A small image embedding model, trained from scratch.
Model: 6.4M parameters, 40-pixel images, arch pvt, activation gelu_tanh, patch size [2, 2].
Training: muon at rate 0.0044, 7100 steps, batches of 512, held-out accuracy 75%.
Data: trained on photos of arthropod specimens (BIOSCAN-5M), 97500 training examples, 37.3 epochs.
Rows from block 11 of a small image embedding model, named by matrix and row number. Rows with one number belong to one neuron. Each number is 200 + 40 x the weight over its row's rms, rounded and kept within 0 to 999. All counts start at 0.
After each neuron's rows are labels from the 100 images, of 14848, where the neuron reaches its highest value: "responds to" is what is common among them. Only what is clearly more common there than usual is listed. The data: photos of arthropod specimens (BIOSCAN-5M). In brackets: how many of the 100.
# fc1: MLP up (model.blocks.11.mlp.fc1.weight, 1024x256), inputs 0-127
# fc2: MLP down (model.blocks.11.mlp.fc2.weight, 256x1024, transposed), outputs 0-127

fc1.349,241,235,170,248,227,181,141,123,131,221,230,188,226,197,273,195,206,183,192,217,231,154,227,161,196,188,187,194,212,227,141,209,239,241,209,184,199,133,193,177,181,160,218,193,131,213,193,197,196,144,185,169,211,169,193,224,115,153,236,183,264,134,224,241,173,191,164,178,225,198,258,212,221,231,147,146,164,237,245,149,211,296,227,186,153,200,209,256,182,33,232,168,244,274,200,205,95,212,191,241,255,244,181,213,230,148,152,259,152,148,205,279,229,238,178,221,151,187,242,128,218,230,197,218,156,148,201,114
fc2.349,225,204,162,193,236,166,182,217,240,229,139,234,169,207,136,168,273,203,222,184,178,233,141,203,205,261,239,206,169,220,256,177,144,102,190,135,240,274,168,101,207,159,212,268,179,240,235,203,230,199,191,171,239,213,145,267,168,182,164,234,203,91,136,187,242,174,237,162,168,159,104,155,179,216,201,198,199,197,225,244,154,179,139,252,227,161,151,177,196,279,173,159,236,177,261,200,287,233,226,221,318,240,225,126,182,256,211,189,246,229,216,125,186,215,230,273,165,195,176,217,158,235,216,152,174,206,205,158
responds to: family Milichiidae (35)

fc1.401,289,225,152,187,220,182,239,243,220,179,295,222,200,228,203,219,247,198,203,232,260,216,275,202,170,201,182,220,182,182,200,198,113,199,242,178,251,203,172,177,225,170,219,258,207,224,206,194,212,225,192,169,203,169,226,116,174,247,165,114,187,89,195,281,246,116,206,121,236,126,236,264,146,176,211,108,207,197,209,268,104,266,223,190,194,174,195,204,225,160,264,212,218,228,158,162,152,169,210,208,206,228,235,265,138,146,168,164,154,206,189,135,165,183,185,231,238,166,166,211,176,248,233,168,170,201,213,232
fc2.401,264,236,304,256,92,181,221,217,237,161,228,195,206,201,171,216,242,175,217,201,147,261,251,208,131,175,182,184,144,183,256,203,126,177,282,210,269,216,248,325,233,239,166,176,177,223,202,202,222,130,184,251,178,208,156,177,192,209,207,208,135,167,186,167,219,269,151,165,130,168,216,223,217,284,191,257,224,173,195,269,146,123,235,178,198,112,228,184,284,178,168,175,160,239,223,181,211,168,177,201,214,174,201,174,176,201,249,215,308,235,189,235,137,209,247,144,233,228,169,197,227,146,229,256,186,220,246,231
responds to: order Hemiptera (31)

fc1.416,225,141,165,246,182,182,210,155,206,180,248,219,231,202,196,174,223,188,212,207,162,273,244,226,200,123,243,134,151,247,202,137,233,212,185,211,158,250,195,111,157,204,166,313,277,293,193,218,152,193,190,152,222,159,209,292,198,207,186,236,164,206,203,146,258,191,204,214,188,152,288,260,223,302,232,179,145,215,188,214,191,235,150,228,201,217,274,188,287,244,267,176,198,195,238,149,203,191,188,191,141,211,170,156,179,177,196,203,221,233,157,211,251,176,183,227,192,196,174,200,131,196,174,185,214,142,238,149
fc2.416,195,233,170,236,181,112,180,206,279,212,252,182,145,223,128,255,185,235,200,199,167,255,206,215,203,192,144,190,242,206,301,202,238,165,159,142,185,208,188,148,199,186,178,211,228,225,213,89,269,156,141,242,253,231,153,241,194,144,223,134,189,177,180,227,145,128,180,222,248,228,198,134,207,174,207,172,192,220,141,226,276,210,161,176,179,213,253,234,293,189,233,166,201,204,204,201,209,180,215,272,223,210,224,143,170,243,244,186,166,200,186,246,162,159,176,126,185,213,175,181,133,231,169,159,271,224,215,197
responds to: order Hymenoptera (41)

fc1.391,192,215,154,214,160,284,211,265,182,199,239,180,196,168,285,217,204,222,151,278,219,224,187,216,229,254,177,204,128,205,98,262,179,234,222,182,221,232,196,171,270,172,263,174,127,210,179,294,103,266,178,170,165,214,207,203,182,228,198,203,188,240,133,216,202,181,235,232,141,186,155,192,183,155,157,194,195,234,242,162,259,193,180,177,218,203,219,127,237,110,237,231,234,170,176,219,171,319,187,227,194,154,237,259,182,218,152,188,198,198,180,152,151,219,171,239,220,145,158,128,170,265,234,192,184,193,230,221
fc2.391,209,202,236,233,190,250,202,228,198,290,200,195,211,161,195,188,195,185,154,250,199,157,163,270,245,135,197,138,216,156,103,246,216,244,158,155,198,284,151,216,245,144,197,156,225,200,209,221,104,226,190,228,183,203,123,168,217,171,160,237,339,165,151,250,157,163,255,222,233,187,115,224,228,214,186,168,143,193,225,253,163,244,146,184,234,218,178,186,211,231,240,193,99,234,256,156,154,181,211,227,215,239,217,237,231,167,233,175,272,215,197,211,207,249,246,206,213,133,242,208,223,211,237,241,190,247,175,162
responds to: order Hymenoptera (52)

fc1.527,141,151,200,210,198,253,103,228,261,222,237,221,218,285,218,180,144,195,234,182,251,209,281,176,114,210,237,236,211,144,280,201,214,260,193,221,184,186,248,205,147,245,241,208,181,245,184,188,218,232,213,242,127,239,217,123,220,151,202,253,189,206,265,216,207,140,143,175,175,202,224,151,162,185,228,178,160,164,148,195,166,249,232,184,149,160,200,192,195,166,177,134,171,131,149,206,125,210,256,250,166,136,110,114,158,193,201,177,176,240,276,204,239,166,217,279,127,197,186,148,212,203,208,215,169,171,192,138
fc2.527,197,180,260,239,167,228,193,281,230,194,205,190,180,249,155,135,175,179,212,222,235,114,165,191,170,273,210,169,135,186,216,192,181,210,245,182,149,245,261,187,164,178,192,242,136,134,245,163,242,158,210,186,237,245,223,237,245,270,132,241,194,167,199,175,173,184,181,232,175,193,155,161,184,122,208,174,94,189,220,227,183,185,200,229,171,210,194,297,218,163,271,181,172,238,242,156,171,147,228,170,215,165,177,183,253,134,235,217,189,165,211,189,199,194,234,189,268,144,184,206,163,266,227,217,219,203,200,138
responds to: order Hymenoptera (43)

fc1.451,205,115,215,236,127,219,245,213,233,193,152,269,249,273,205,145,157,153,122,195,210,276,226,176,229,193,167,158,248,166,259,215,142,99,166,255,185,139,224,201,218,135,259,202,228,235,210,246,167,229,221,226,204,225,217,189,238,169,213,159,191,211,233,153,223,204,228,199,184,277,165,210,162,241,221,155,217,197,233,236,200,130,138,136,103,146,141,255,224,263,182,159,222,186,227,190,207,218,202,264,167,175,218,181,211,189,219,178,247,209,183,239,193,200,242,155,183,217,219,244,170,149,186,222,137,215,248,156
fc2.451,287,213,196,190,210,140,284,227,124,178,184,223,207,189,221,192,210,200,151,173,279,202,246,221,178,254,149,137,290,215,187,160,196,231,296,242,137,171,176,228,207,234,140,281,154,163,180,199,179,168,199,194,175,241,200,155,214,219,197,292,227,231,285,217,165,183,118,215,197,183,305,214,236,178,215,182,229,173,188,241,162,306,183,211,167,187,186,270,215,264,200,193,179,163,161,140,221,213,180,203,166,251,218,246,259,152,106,247,213,199,219,172,232,226,232,173,247,217,225,177,265,188,234,261,182,210,260,247
responds to: order Hymenoptera (61); family Diapriidae (38)

fc1.46,146,150,265,167,195,196,211,207,195,271,161,173,192,192,249,173,196,211,273,282,126,129,117,188,204,154,131,260,188,252,159,158,190,255,222,153,257,267,224,193,180,282,172,89,256,186,184,201,172,193,185,213,181,146,241,245,164,238,187,236,158,179,167,228,128,227,149,222,206,281,186,185,194,145,196,212,202,178,243,178,138,263,203,271,202,229,231,152,226,208,118,164,167,198,167,189,218,178,224,158,232,182,212,256,232,157,287,249,143,158,249,214,147,193,156,219,182,235,226,178,234,202,194,167,206,233,273,218
fc2.46,175,245,231,198,197,253,233,176,177,197,258,260,202,201,154,191,242,168,206,171,286,176,258,180,154,257,247,223,243,139,174,179,196,189,267,214,149,179,210,207,161,217,202,226,109,211,249,212,161,213,286,275,186,243,164,234,170,207,191,217,214,171,247,120,203,156,202,150,275,207,242,140,147,148,131,267,197,199,155,203,235,212,246,216,188,209,230,263,202,204,216,175,180,202,200,233,165,195,174,245,207,218,139,144,216,187,183,159,132,172,197,152,206,198,200,164,181,161,177,117,203,182,164,204,176,161,143,228
responds to: order Coleoptera (45)

fc1.521,201,233,252,153,270,226,268,255,177,101,174,249,168,237,209,128,212,221,222,194,182,161,174,167,260,195,226,128,198,189,203,198,209,200,210,225,216,176,222,232,179,180,184,167,164,209,201,166,214,196,156,195,211,175,228,225,243,251,227,182,191,145,177,219,224,198,155,112,148,145,184,149,222,186,247,284,231,176,144,148,173,180,213,250,242,189,237,235,180,177,214,145,223,159,260,231,145,158,263,207,287,184,203,127,209,117,197,215,195,186,173,230,198,123,248,98,153,214,229,183,222,246,175,184,174,210,182,191
fc2.521,188,263,235,169,125,226,148,157,233,211,199,163,178,169,298,267,252,133,176,192,237,247,267,198,222,175,172,237,230,218,198,196,228,166,222,191,137,211,199,222,167,206,154,200,225,175,250,240,131,207,207,157,176,155,237,245,112,145,184,139,257,201,185,168,156,226,191,130,245,127,231,254,208,189,182,152,150,143,229,183,227,168,227,177,176,234,193,183,233,239,185,262,216,323,233,211,154,196,234,207,140,218,198,180,139,137,327,126,171,258,168,170,180,250,178,221,131,183,251,238,221,210,183,212,231,247,246,293
responds to: order Coleoptera (46)

fc1.433,178,242,126,191,261,206,105,214,189,205,176,238,201,186,200,239,225,250,189,175,193,208,166,130,216,189,154,228,234,245,202,182,217,240,243,144,230,237,252,214,176,241,183,100,144,193,125,123,184,233,206,238,187,131,242,194,131,145,174,166,269,212,229,230,224,135,226,227,149,227,251,251,206,222,185,221,257,189,235,241,117,159,195,187,213,241,224,206,169,190,153,246,184,247,187,172,259,251,61,251,264,282,158,199,238,162,128,233,182,161,262,226,168,205,251,157,153,184,215,210,270,165,170,119,185,135,152,220
fc2.433,195,200,183,182,243,174,262,268,221,179,191,213,179,251,134,291,115,241,268,208,274,172,132,133,188,177,145,208,129,246,136,120,196,130,182,182,172,240,201,181,170,243,223,210,200,220,217,168,210,164,248,245,212,251,176,257,249,245,244,219,170,234,204,200,212,233,202,190,165,248,268,268,148,169,127,177,171,253,270,203,180,228,175,205,170,168,238,194,181,213,238,198,144,195,223,180,208,150,170,168,247,192,171,221,229,215,176,93,241,167,187,184,195,219,174,236,211,185,262,191,210,243,154,127,155,274,174,230
responds to: order Hymenoptera (41); family Figitidae (28)

fc1.314,208,279,253,212,195,200,171,193,220,186,258,176,143,242,209,127,211,230,216,206,258,238,162,278,231,228,262,251,226,225,179,222,180,265,276,243,179,193,188,221,182,223,207,237,174,249,166,150,150,179,208,124,158,204,122,226,161,201,241,201,167,263,148,215,241,202,246,209,230,281,181,153,169,99,219,218,260,160,197,257,228,210,138,242,252,171,149,174,188,181,170,195,236,158,236,182,207,143,169,164,136,247,170,182,228,144,205,267,223,256,206,170,204,173,181,165,165,173,139,199,218,224,183,132,162,264,134,207
fc2.314,198,175,212,209,214,229,246,303,194,185,258,159,187,214,155,158,85,159,205,218,281,229,278,206,219,216,263,191,169,157,161,241,211,216,169,161,248,221,228,154,290,196,175,121,138,191,159,145,172,220,130,175,208,191,206,167,191,205,230,216,143,140,151,183,169,229,165,188,231,234,191,257,159,156,232,209,182,185,253,177,194,192,255,196,194,207,161,212,233,206,164,193,215,162,177,154,232,196,263,213,164,235,152,149,229,188,105,224,222,237,231,190,196,267,205,188,171,231,177,211,226,197,188,209,239,187,162,125
responds to: order Hymenoptera (52)

fc1.34,230,211,235,176,282,200,213,217,187,191,149,224,199,220,185,223,260,149,294,248,223,158,219,197,173,158,220,235,171,226,160,204,233,203,224,158,212,214,254,200,228,108,149,132,141,92,228,170,205,237,202,181,174,201,272,176,166,191,179,179,185,222,254,169,145,140,199,263,198,151,159,199,192,207,208,200,292,201,144,207,119,148,174,174,216,176,253,141,204,208,190,202,213,165,170,200,181,200,186,264,224,179,218,129,110,203,282,188,132,232,191,192,184,175,200,205,216,226,185,137,150,210,211,171,183,102,161,174
fc2.34,213,213,167,258,130,131,235,239,145,187,206,279,209,154,253,226,260,201,203,246,100,215,252,139,188,212,227,196,218,233,203,182,236,261,189,193,153,250,149,172,193,212,210,121,220,197,200,248,177,236,202,241,260,290,187,203,202,216,172,213,183,233,231,126,234,193,207,193,137,210,173,143,194,219,140,156,186,240,222,133,231,226,138,165,214,177,185,212,260,184,221,253,156,209,193,177,204,225,170,239,241,227,164,236,214,165,201,283,103,178,116,145,200,212,209,203,149,196,151,252,223,168,244,226,193,183,193,165
responds to: order Coleoptera (59)

fc1.657,222,189,218,269,149,177,218,206,166,166,126,278,214,167,150,179,218,193,170,231,131,195,218,197,171,181,251,187,290,241,162,213,151,250,161,199,205,227,203,191,183,261,206,268,213,243,212,200,215,186,222,194,200,197,223,192,196,258,196,233,220,144,259,173,224,189,240,168,224,247,166,169,137,212,213,199,187,192,237,197,223,267,150,215,158,222,187,167,129,223,171,178,208,241,196,177,191,257,210,173,151,200,253,242,163,173,217,284,180,206,211,114,259,166,116,259,287,229,197,160,193,214,182,194,234,182,215,175
fc2.657,184,201,166,243,248,219,155,221,98,212,197,136,196,191,307,240,130,221,244,196,281,188,171,221,239,230,195,199,246,194,136,162,185,146,192,194,260,236,140,172,197,122,131,145,255,205,180,158,239,159,132,164,222,229,147,97,222,197,265,198,253,125,168,227,164,245,223,227,175,176,211,223,142,207,185,214,184,198,148,225,210,238,181,205,286,153,217,128,202,221,162,156,248,234,254,204,194,193,181,160,200,184,205,198,212,202,253,221,192,197,217,204,167,163,206,239,178,146,135,248,187,140,149,231,188,274,219,158
responds to: order Hymenoptera (49)