python train.py --dataset="photos of arthropod specimens (BIOSCAN-5M)" --translate=0.12 --targets=["family"] --norm="layernorm" --activation="gelu_tanh" --epochs=37.3
Rows from block 7 of a small image embedding model, named by matrix and row number. Rows with one number belong to one neuron. Each number is 50 + 15 x the weight over its row's rms, rounded and kept within 0 to 99. All counts start at 0. After the name is the row's rms in percent of the matrix's.
After each neuron's rows are labels from the 100 images, of 14848, where the neuron reaches its highest value: "top examples" is what is common among them. Only what is clearly more common there than usual is listed. The data: photos of arthropod specimens (BIOSCAN-5M). In brackets: how many of the 100, against the usual share in percent.
# fc1: MLP up (model.blocks.7.mlp.fc1.weight, 512x128), inputs 0-63
# fc2: MLP down (model.blocks.7.mlp.fc2.weight, 128x512, transposed), outputs 0-63

fc1.46 208:46 23 65 51 34 48 60 43 16 37 41 52 26 64 38 60 74 42 65 72 31 35 63 62 50 35 54 54 50 51 54 50 35 32 55 38 47 71 44 53 17 56 75 49 30 53 37 65 45 38 64 46 69 52 31 24 62 41 65 64 69 45 29 56
fc2.46 188:34 67 49 33 29 38 57 56 81 40 71 61 54 34 36 68 50 32 43 46 73 64 35 41 55 59 63 42 51 29 25 53 61 57 30 64 52 32 35 46 70 49 37 47 53 29 82 42 33 58 53 78 23 54 38 48 50 40 45 19 30 32 60 51
top examples: order Lepidoptera (25 vs 7.3)

fc1.57 011:38 47 39 55 55 51 73 50 16 30 63 61 68 43 51 53 56 54 34 52 74 45 27 69 59 41 58 45 50 41 34 85 48 45 54 46 59 30 63 16 37 26 49 69 68 68 69 65 47 39 67 38 44 33 40 47 38 41 64 64 55 58 75 78
fc2.57 009:31 54 74 56 58 56 69 47 33 40 68 59 36 36 56 42 46 38 72 60 58 28 44 48 62 47 41 60 59 37 55 53 61 45 49 46 25 16 52 46 24 26 43 75 28 74 68 59 16 26 71 60 46 47 55 43 38 59 72 54 54 66 62 65
top examples: order Hemiptera (30 vs 11.3)

fc1.184 012:48 69 29 56 48 41 73 49 57 58 59 42 38 34 47 75 49 58 68 62 47 51 52 44 64 37 61 37 40 45 71 31 60 58 69 40 50 35 65 65 18 59 63 21 55 47 39 22 45 32 38 62 44 51 39 85 81 51 52 47 17 55 43 60
fc2.184 009:61 63 38 57 52 58 56 54 25 58 64 44 69 58 55 64 40 38 34 32 61 54 58 21 05 40 39 71 46 52 76 36 29 65 49 55 41 40 72 60 33 39 63 34 58 44 39 42 50 56 50 59 34 51 47 67 81 58 59 66 32 45 33 64
top examples: order Diptera (61 vs 30.7)

fc1.231 082:33 69 61 36 67 65 62 39 77 74 28 70 60 54 56 76 59 49 69 50 45 84 61 73 45 35 52 40 74 40 35 56 60 57 61 59 43 54 24 43 47 30 37 66 34 62 40 54 51 61 37 68 63 55 65 35 12 80 36 68 37 57 55 41
fc2.231 079:78 48 34 34 20 36 26 64 46 59 63 42 65 59 62 47 45 28 59 50 54 53 75 18 38 52 69 66 41 65 62 38 64 68 46 42 83 36 63 53 49 49 66 40 42 41 57 57 66 30 46 41 58 50 32 57 60 34 60 67 57 22 43 39
top examples: order Diptera (65 vs 30.7)

fc1.367 107:81 59 37 40 61 45 53 57 45 42 62 53 61 56 54 22 55 49 49 33 32 38 50 52 65 28 57 60 57 30 52 52 38 55 37 46 28 50 68 28 25 56 57 54 77 40 30 65 51 43 71 47 36 54 55 53 92 47 46 44 31 45 77 53
fc2.367 101:86 55 51 37 69 66 60 61 59 05 68 56 64 48 39 16 41 36 35 57 27 41 32 49 50 33 36 59 43 27 83 54 32 54 67 45 48 55 51 50 25 41 65 44 48 48 51 49 60 52 65 48 32 67 37 62 57 57 35 52 52 43 50 49
top examples: order Hemiptera (31 vs 11.3)

fc1.98 160:43 59 69 30 03 64 61 51 71 42 33 47 13 43 77 64 41 62 38 58 70 53 55 66 66 55 46 44 40 56 38 54 71 27 52 50 50 46 56 61 54 52 61 53 56 59 55 40 48 72 65 67 45 29 44 47 24 80 62 32 57 41 69 69
fc2.98 145:46 72 82 33 56 46 24 65 50 60 39 47 48 65 26 58 48 69 43 77 67 58 23 79 76 76 62 51 58 50 33 42 49 23 49 56 31 60 46 66 04 58 66 39 47 75 63 22 32 40 61 47 26 48 49 39 25 41 50 44 40 37 53 93
top examples: order Coleoptera (37 vs 16.8)

fc1.288 244:67 45 00 35 46 49 89 55 35 42 48 57 58 55 68 36 44 66 60 39 53 55 59 54 68 48 50 32 30 48 79 47 32 50 19 44 53 65 54 28 61 75 35 66 42 48 75 64 38 36 59 48 35 55 46 29 63 56 69 32 71 64 59 68
fc2.288 194:66 40 21 53 66 34 60 73 55 49 49 11 50 58 68 55 55 49 37 47 73 33 45 77 34 46 60 31 32 67 49 84 65 48 35 39 47 45 39 50 22 29 35 58 70 55 56 43 67 69 67 39 50 35 49 53 63 59 65 49 57 52 73 45
top examples: class Collembola (34 vs 1.9); order Entomobryomorpha (25 vs 1.4)

fc1.359 245:65 69 40 38 52 37 79 54 37 70 40 68 41 45 73 46 53 50 46 50 61 74 35 49 60 52 83 27 51 30 71 61 33 44 38 35 23 56 56 63 33 63 47 37 60 45 63 37 49 42 36 37 55 47 73 48 65 42 51 52 39 61 38 48
fc2.359 267:47 57 40 20 54 42 80 17 46 37 38 64 71 58 45 74 39 57 57 40 67 35 56 43 61 55 74 43 35 40 60 69 45 50 47 11 26 39 61 38 46 63 65 31 54 65 41 59 16 49 31 33 62 57 50 28 51 54 60 59 68 61 58 55
top examples: order Coleoptera (87 vs 16.8)

fc1.339 036:54 35 49 49 43 34 32 31 66 48 42 69 45 41 55 68 53 22 41 61 46 62 57 41 59 47 56 61 68 30 39 70 67 57 55 72 39 52 60 38 42 56 78 61 68 11 40 54 38 79 39 32 58 63 43 44 30 56 74 46 37 78 19 44
fc2.339 033:52 60 40 45 44 60 47 57 47 62 36 48 66 49 52 46 40 59 63 23 32 42 23 61 62 39 65 36 40 43 38 49 32 36 45 38 78 73 36 61 89 64 41 29 50 61 54 57 62 34 43 49 53 45 63 46 41 51 10 59 53 49 56 63
top examples: order Hemiptera (29 vs 11.3)

fc1.73 274:28 41 42 45 53 59 47 48 46 28 56 40 69 38 43 73 63 76 61 74 66 15 77 60 35 65 52 86 53 52 64 38 47 43 68 53 70 56 40 40 63 48 34 18 20 57 66 36 41 61 48 69 24 63 33 28 41 59 47 78 66 43 48 49
fc2.73 235:59 57 46 74 45 38 65 41 41 33 55 75 46 40 39 53 47 43 37 40 54 54 66 22 65 50 42 44 58 68 56 57 56 95 32 56 46 69 61 86 43 35 43 60 44 49 35 49 69 36 54 38 74 75 64 58 60 45 72 37 40 68 32 43
top examples: family Cecidomyiidae (40 vs 1.3)

fc1.194 086:73 47 43 20 52 51 46 53 46 48 38 52 56 13 70 23 56 44 48 45 57 83 61 48 66 45 53 68 58 51 54 36 46 47 74 58 54 48 46 83 33 36 36 46 43 46 69 23 28 56 35 63 65 46 66 40 37 39 72 42 56 55 52 33
fc2.194 081:35 43 76 37 65 55 65 42 20 62 63 60 61 34 36 49 66 80 69 16 49 70 68 56 53 42 54 38 44 25 64 62 58 75 48 32 52 43 28 65 89 17 61 54 23 40 38 38 51 40 43 57 61 58 58 71 20 51 69 50 73 36 46 65
top examples: order Hymenoptera (48 vs 20.4)

fc1.485 126:43 55 48 76 64 24 66 25 41 33 26 47 68 44 80 52 54 60 77 66 35 38 84 52 65 45 43 46 36 49 55 33 46 36 58 49 63 50 56 22 52 78 87 73 44 08 44 32 52 40 67 38 50 38 72 34 42 62 31 53 64 63 51 46
fc2.485 125:67 47 70 71 51 38 50 32 43 31 65 43 66 48 47 45 65 39 77 85 48 42 72 51 46 34 78 55 53 22 91 33 31 27 53 26 47 58 66 51 36 87 29 33 36 28 31 36 52 52 63 58 49 36 45 49 58 37 32 57 43 64 63 52
top examples: order Hemiptera (33 vs 11.3)

fc1.183 017:55 67 72 40 76 40 28 49 42 40 23 46 80 63 37 57 56 71 47 42 54 63 48 59 55 41 35 65 44 45 34 65 53 35 54 42 36 42 42 54 43 45 38 78 37 68 52 24 49 38 42 68 48 64 65 36 58 93 47 49 67 44 58 45
fc2.183 012:47 55 43 32 59 51 71 56 73 63 62 45 46 56 61 57 45 55 52 75 44 13 75 69 62 54 50 44 56 61 53 62 90 76 43 36 43 45 44 46 17 98 66 68 48 42 62 49 57 47 48 36 45 57 68 77 52 35 56 71 29 57 21 39
top examples: order Coleoptera (46 vs 16.8)

fc1.488 113:45 64 34 55 58 33 52 71 69 62 38 53 70 63 33 67 49 47 34 21 61 65 53 44 31 40 46 62 68 54 46 50 53 55 36 70 43 42 27 36 45 47 62 78 21 54 47 65 23 76 55 26 53 49 58 52 55 60 37 37 57 17 27 56
fc2.488 107:43 32 35 67 22 36 61 54 61 66 62 59 71 74 37 62 48 78 44 48 55 14 46 54 56 23 32 36 66 64 60 66 71 71 52 70 63 40 36 23 59 69 32 62 31 44 45 65 55 63 59 40 35 59 50 24 36 52 26 51 51 38 51 45
top examples: class Collembola (25 vs 1.9)

fc1.266 026:59 56 46 47 54 69 37 62 64 32 65 40 45 64 44 33 37 56 34 24 53 71 80 40 51 61 49 64 83 54 63 59 29 50 54 57 20 52 26 57 34 67 42 27 60 49 63 53 66 63 45 56 51 48 67 64 58 54 59 64 63 10 18 35
fc2.266 024:36 42 70 39 51 31 76 50 48 70 58 68 73 40 67 52 67 29 59 67 54 32 42 34 42 56 39 30 54 54 46 67 76 43 34 55 82 42 71 54 35 38 67 86 29 30 45 56 66 45 48 65 78 51 35 52 39 61 46 77 57 61 61 71
top examples: order Hymenoptera (41 vs 20.4)

fc1.123 138:57 29 26 46 50 37 65 64 70 63 34 46 00 36 41 54 31 53 59 68 70 44 30 66 41 54 40 38 37 43 32 65 56 64 78 70 50 70 42 34 51 53 60 74 64 61 49 43 54 46 62 87 53 44 41 57 30 42 54 39 61 49 58 63
fc2.123 125:39 44 76 33 54 60 33 77 68 85 59 55 76 54 77 64 48 50 52 41 29 47 47 58 45 41 68 48 56 47 39 58 18 23 34 46 70 83 74 32 55 65 71 50 49 49 42 40 34 44 65 30 49 26 62 54 50 35 47 56 34 43 47 30
top examples: order Hemiptera (32 vs 11.3)

fc1.418 017:68 45 51 50 37 50 74 49 51 27 27 15 79 49 52 44 60 71 44 42 38 58 34 47 48 27 33 69 67 54 63 48 48 46 67 45 67 48 39 66 62 50 36 41 44 37 52 55 37 89 52 41 57 30 65 20 37 34 53 47 21 55 57 39
fc2.418 013:44 72 59 63 49 65 69 68 41 70 74 70 45 39 79 45 51 27 75 51 44 37 65 26 38 38 69 76 53 34 54 38 50 42 38 47 50 28 88 32 18 53 44 65 28 47 44 71 36 33 57 62 55 77 71 35 43 40 48 48 50 46 45 56
top examples: order Hemiptera (30 vs 11.3)

fc1.254 061:19 49 52 50 42 55 70 27 53 38 39 61 40 25 62 65 68 37 45 29 80 29 60 64 43 39 47 56 61 22 23 44 69 42 49 44 71 58 55 59 28 37 69 67 38 74 60 44 55 63 46 51 37 49 72 14 32 74 53 38 55 32 66 41
fc2.254 058:26 60 64 49 27 39 65 56 49 60 32 42 62 28 46 47 81 53 58 51 61 42 51 60 08 53 18 49 46 38 49 45 66 37 48 27 59 45 58 73 39 40 58 68 40 60 62 49 41 59 24 29 67 67 39 53 25 69 59 40 57 29 60 44
top examples: order Coleoptera (36 vs 16.8)

fc1.487 066:54 62 48 27 71 46 30 48 53 50 49 60 58 70 66 51 45 57 47 69 36 52 49 41 37 39 36 65 28 49 35 26 73 46 34 32 46 82 83 37 56 62 76 43 78 70 26 62 59 39 48 53 69 45 31 10 46 24 20 55 63 60 63 29
fc2.487 056:51 49 64 71 42 61 81 41 45 36 56 14 53 44 19 58 42 45 67 37 42 71 54 45 51 77 45 30 61 44 33 51 33 52 55 54 52 71 19 38 44 40 65 59 34 66 40 49 42 69 51 60 41 59 55 36 45 50 81 58 39 63 58 66
top examples: order Lepidoptera (30 vs 7.3)

fc1.286 009:34 56 53 32 83 41 55 28 59 85 73 51 48 71 56 27 63 75 53 59 63 30 60 88 49 29 55 46 57 42 49 62 53 55 43 36 36 64 38 27 58 44 52 44 32 61 52 75 47 50 56 39 53 39 40 56 65 34 66 43 65 42 41 52
fc2.286 006:43 58 46 63 56 63 64 36 58 51 92 43 34 52 60 40 66 57 56 71 41 15 37 44 63 39 48 45 52 37 27 60 46 48 29 47 20 49 34 37 44 45 26 55 42 71 53 63 40 74 44 62 43 50 52 53 47 18 81 56 43 40 23 42
top examples: order Lepidoptera (30 vs 7.3)

fc1.426 226:26 50 35 34 51 43 25 46 63 33 46 24 53 54 43 67 52 48 69 38 39 48 44 70 66 37 45 67 38 49 70 46 54 73 29 54 54 29 48 51 53 45 73 46 63 66 68 29 40 59 67 78 69 58 78 50 48 52 35 35 36 06 63 56
fc2.426 266:68 65 58 31 65 53 65 54 47 56 49 63 60 64 57 68 65 55 87 30 31 40 48 32 43 49 57 46 69 66 44 76 54 43 72 64 43 62 61 30 42 41 39 21 28 53 55 34 40 49 45 76 48 55 24 64 60 60 64 54 61 70 53 61
top examples: order Coleoptera (46 vs 16.8)

fc1.2 249:63 46 46 48 51 49 79 44 54 67 61 65 37 52 60 43 55 40 33 44 64 60 44 54 27 35 74 30 34 48 34 54 45 66 69 33 16 46 52 64 67 68 37 53 56 61 50 80 58 39 29 34 70 28 52 45 39 54 77 35 39 48 43 51
fc2.2 289:58 47 51 60 41 65 38 68 38 40 20 58 41 41 16 40 33 70 28 66 43 52 69 48 55 44 35 72 63 74 67 50 50 55 51 76 55 67 44 26 46 34 41 50 67 11 39 26 45 40 60 76 39 65 45 91 13 42 44 55 55 27 72 46
top examples: order Diptera (65 vs 30.7); family Drosophilidae (37 vs 1.3)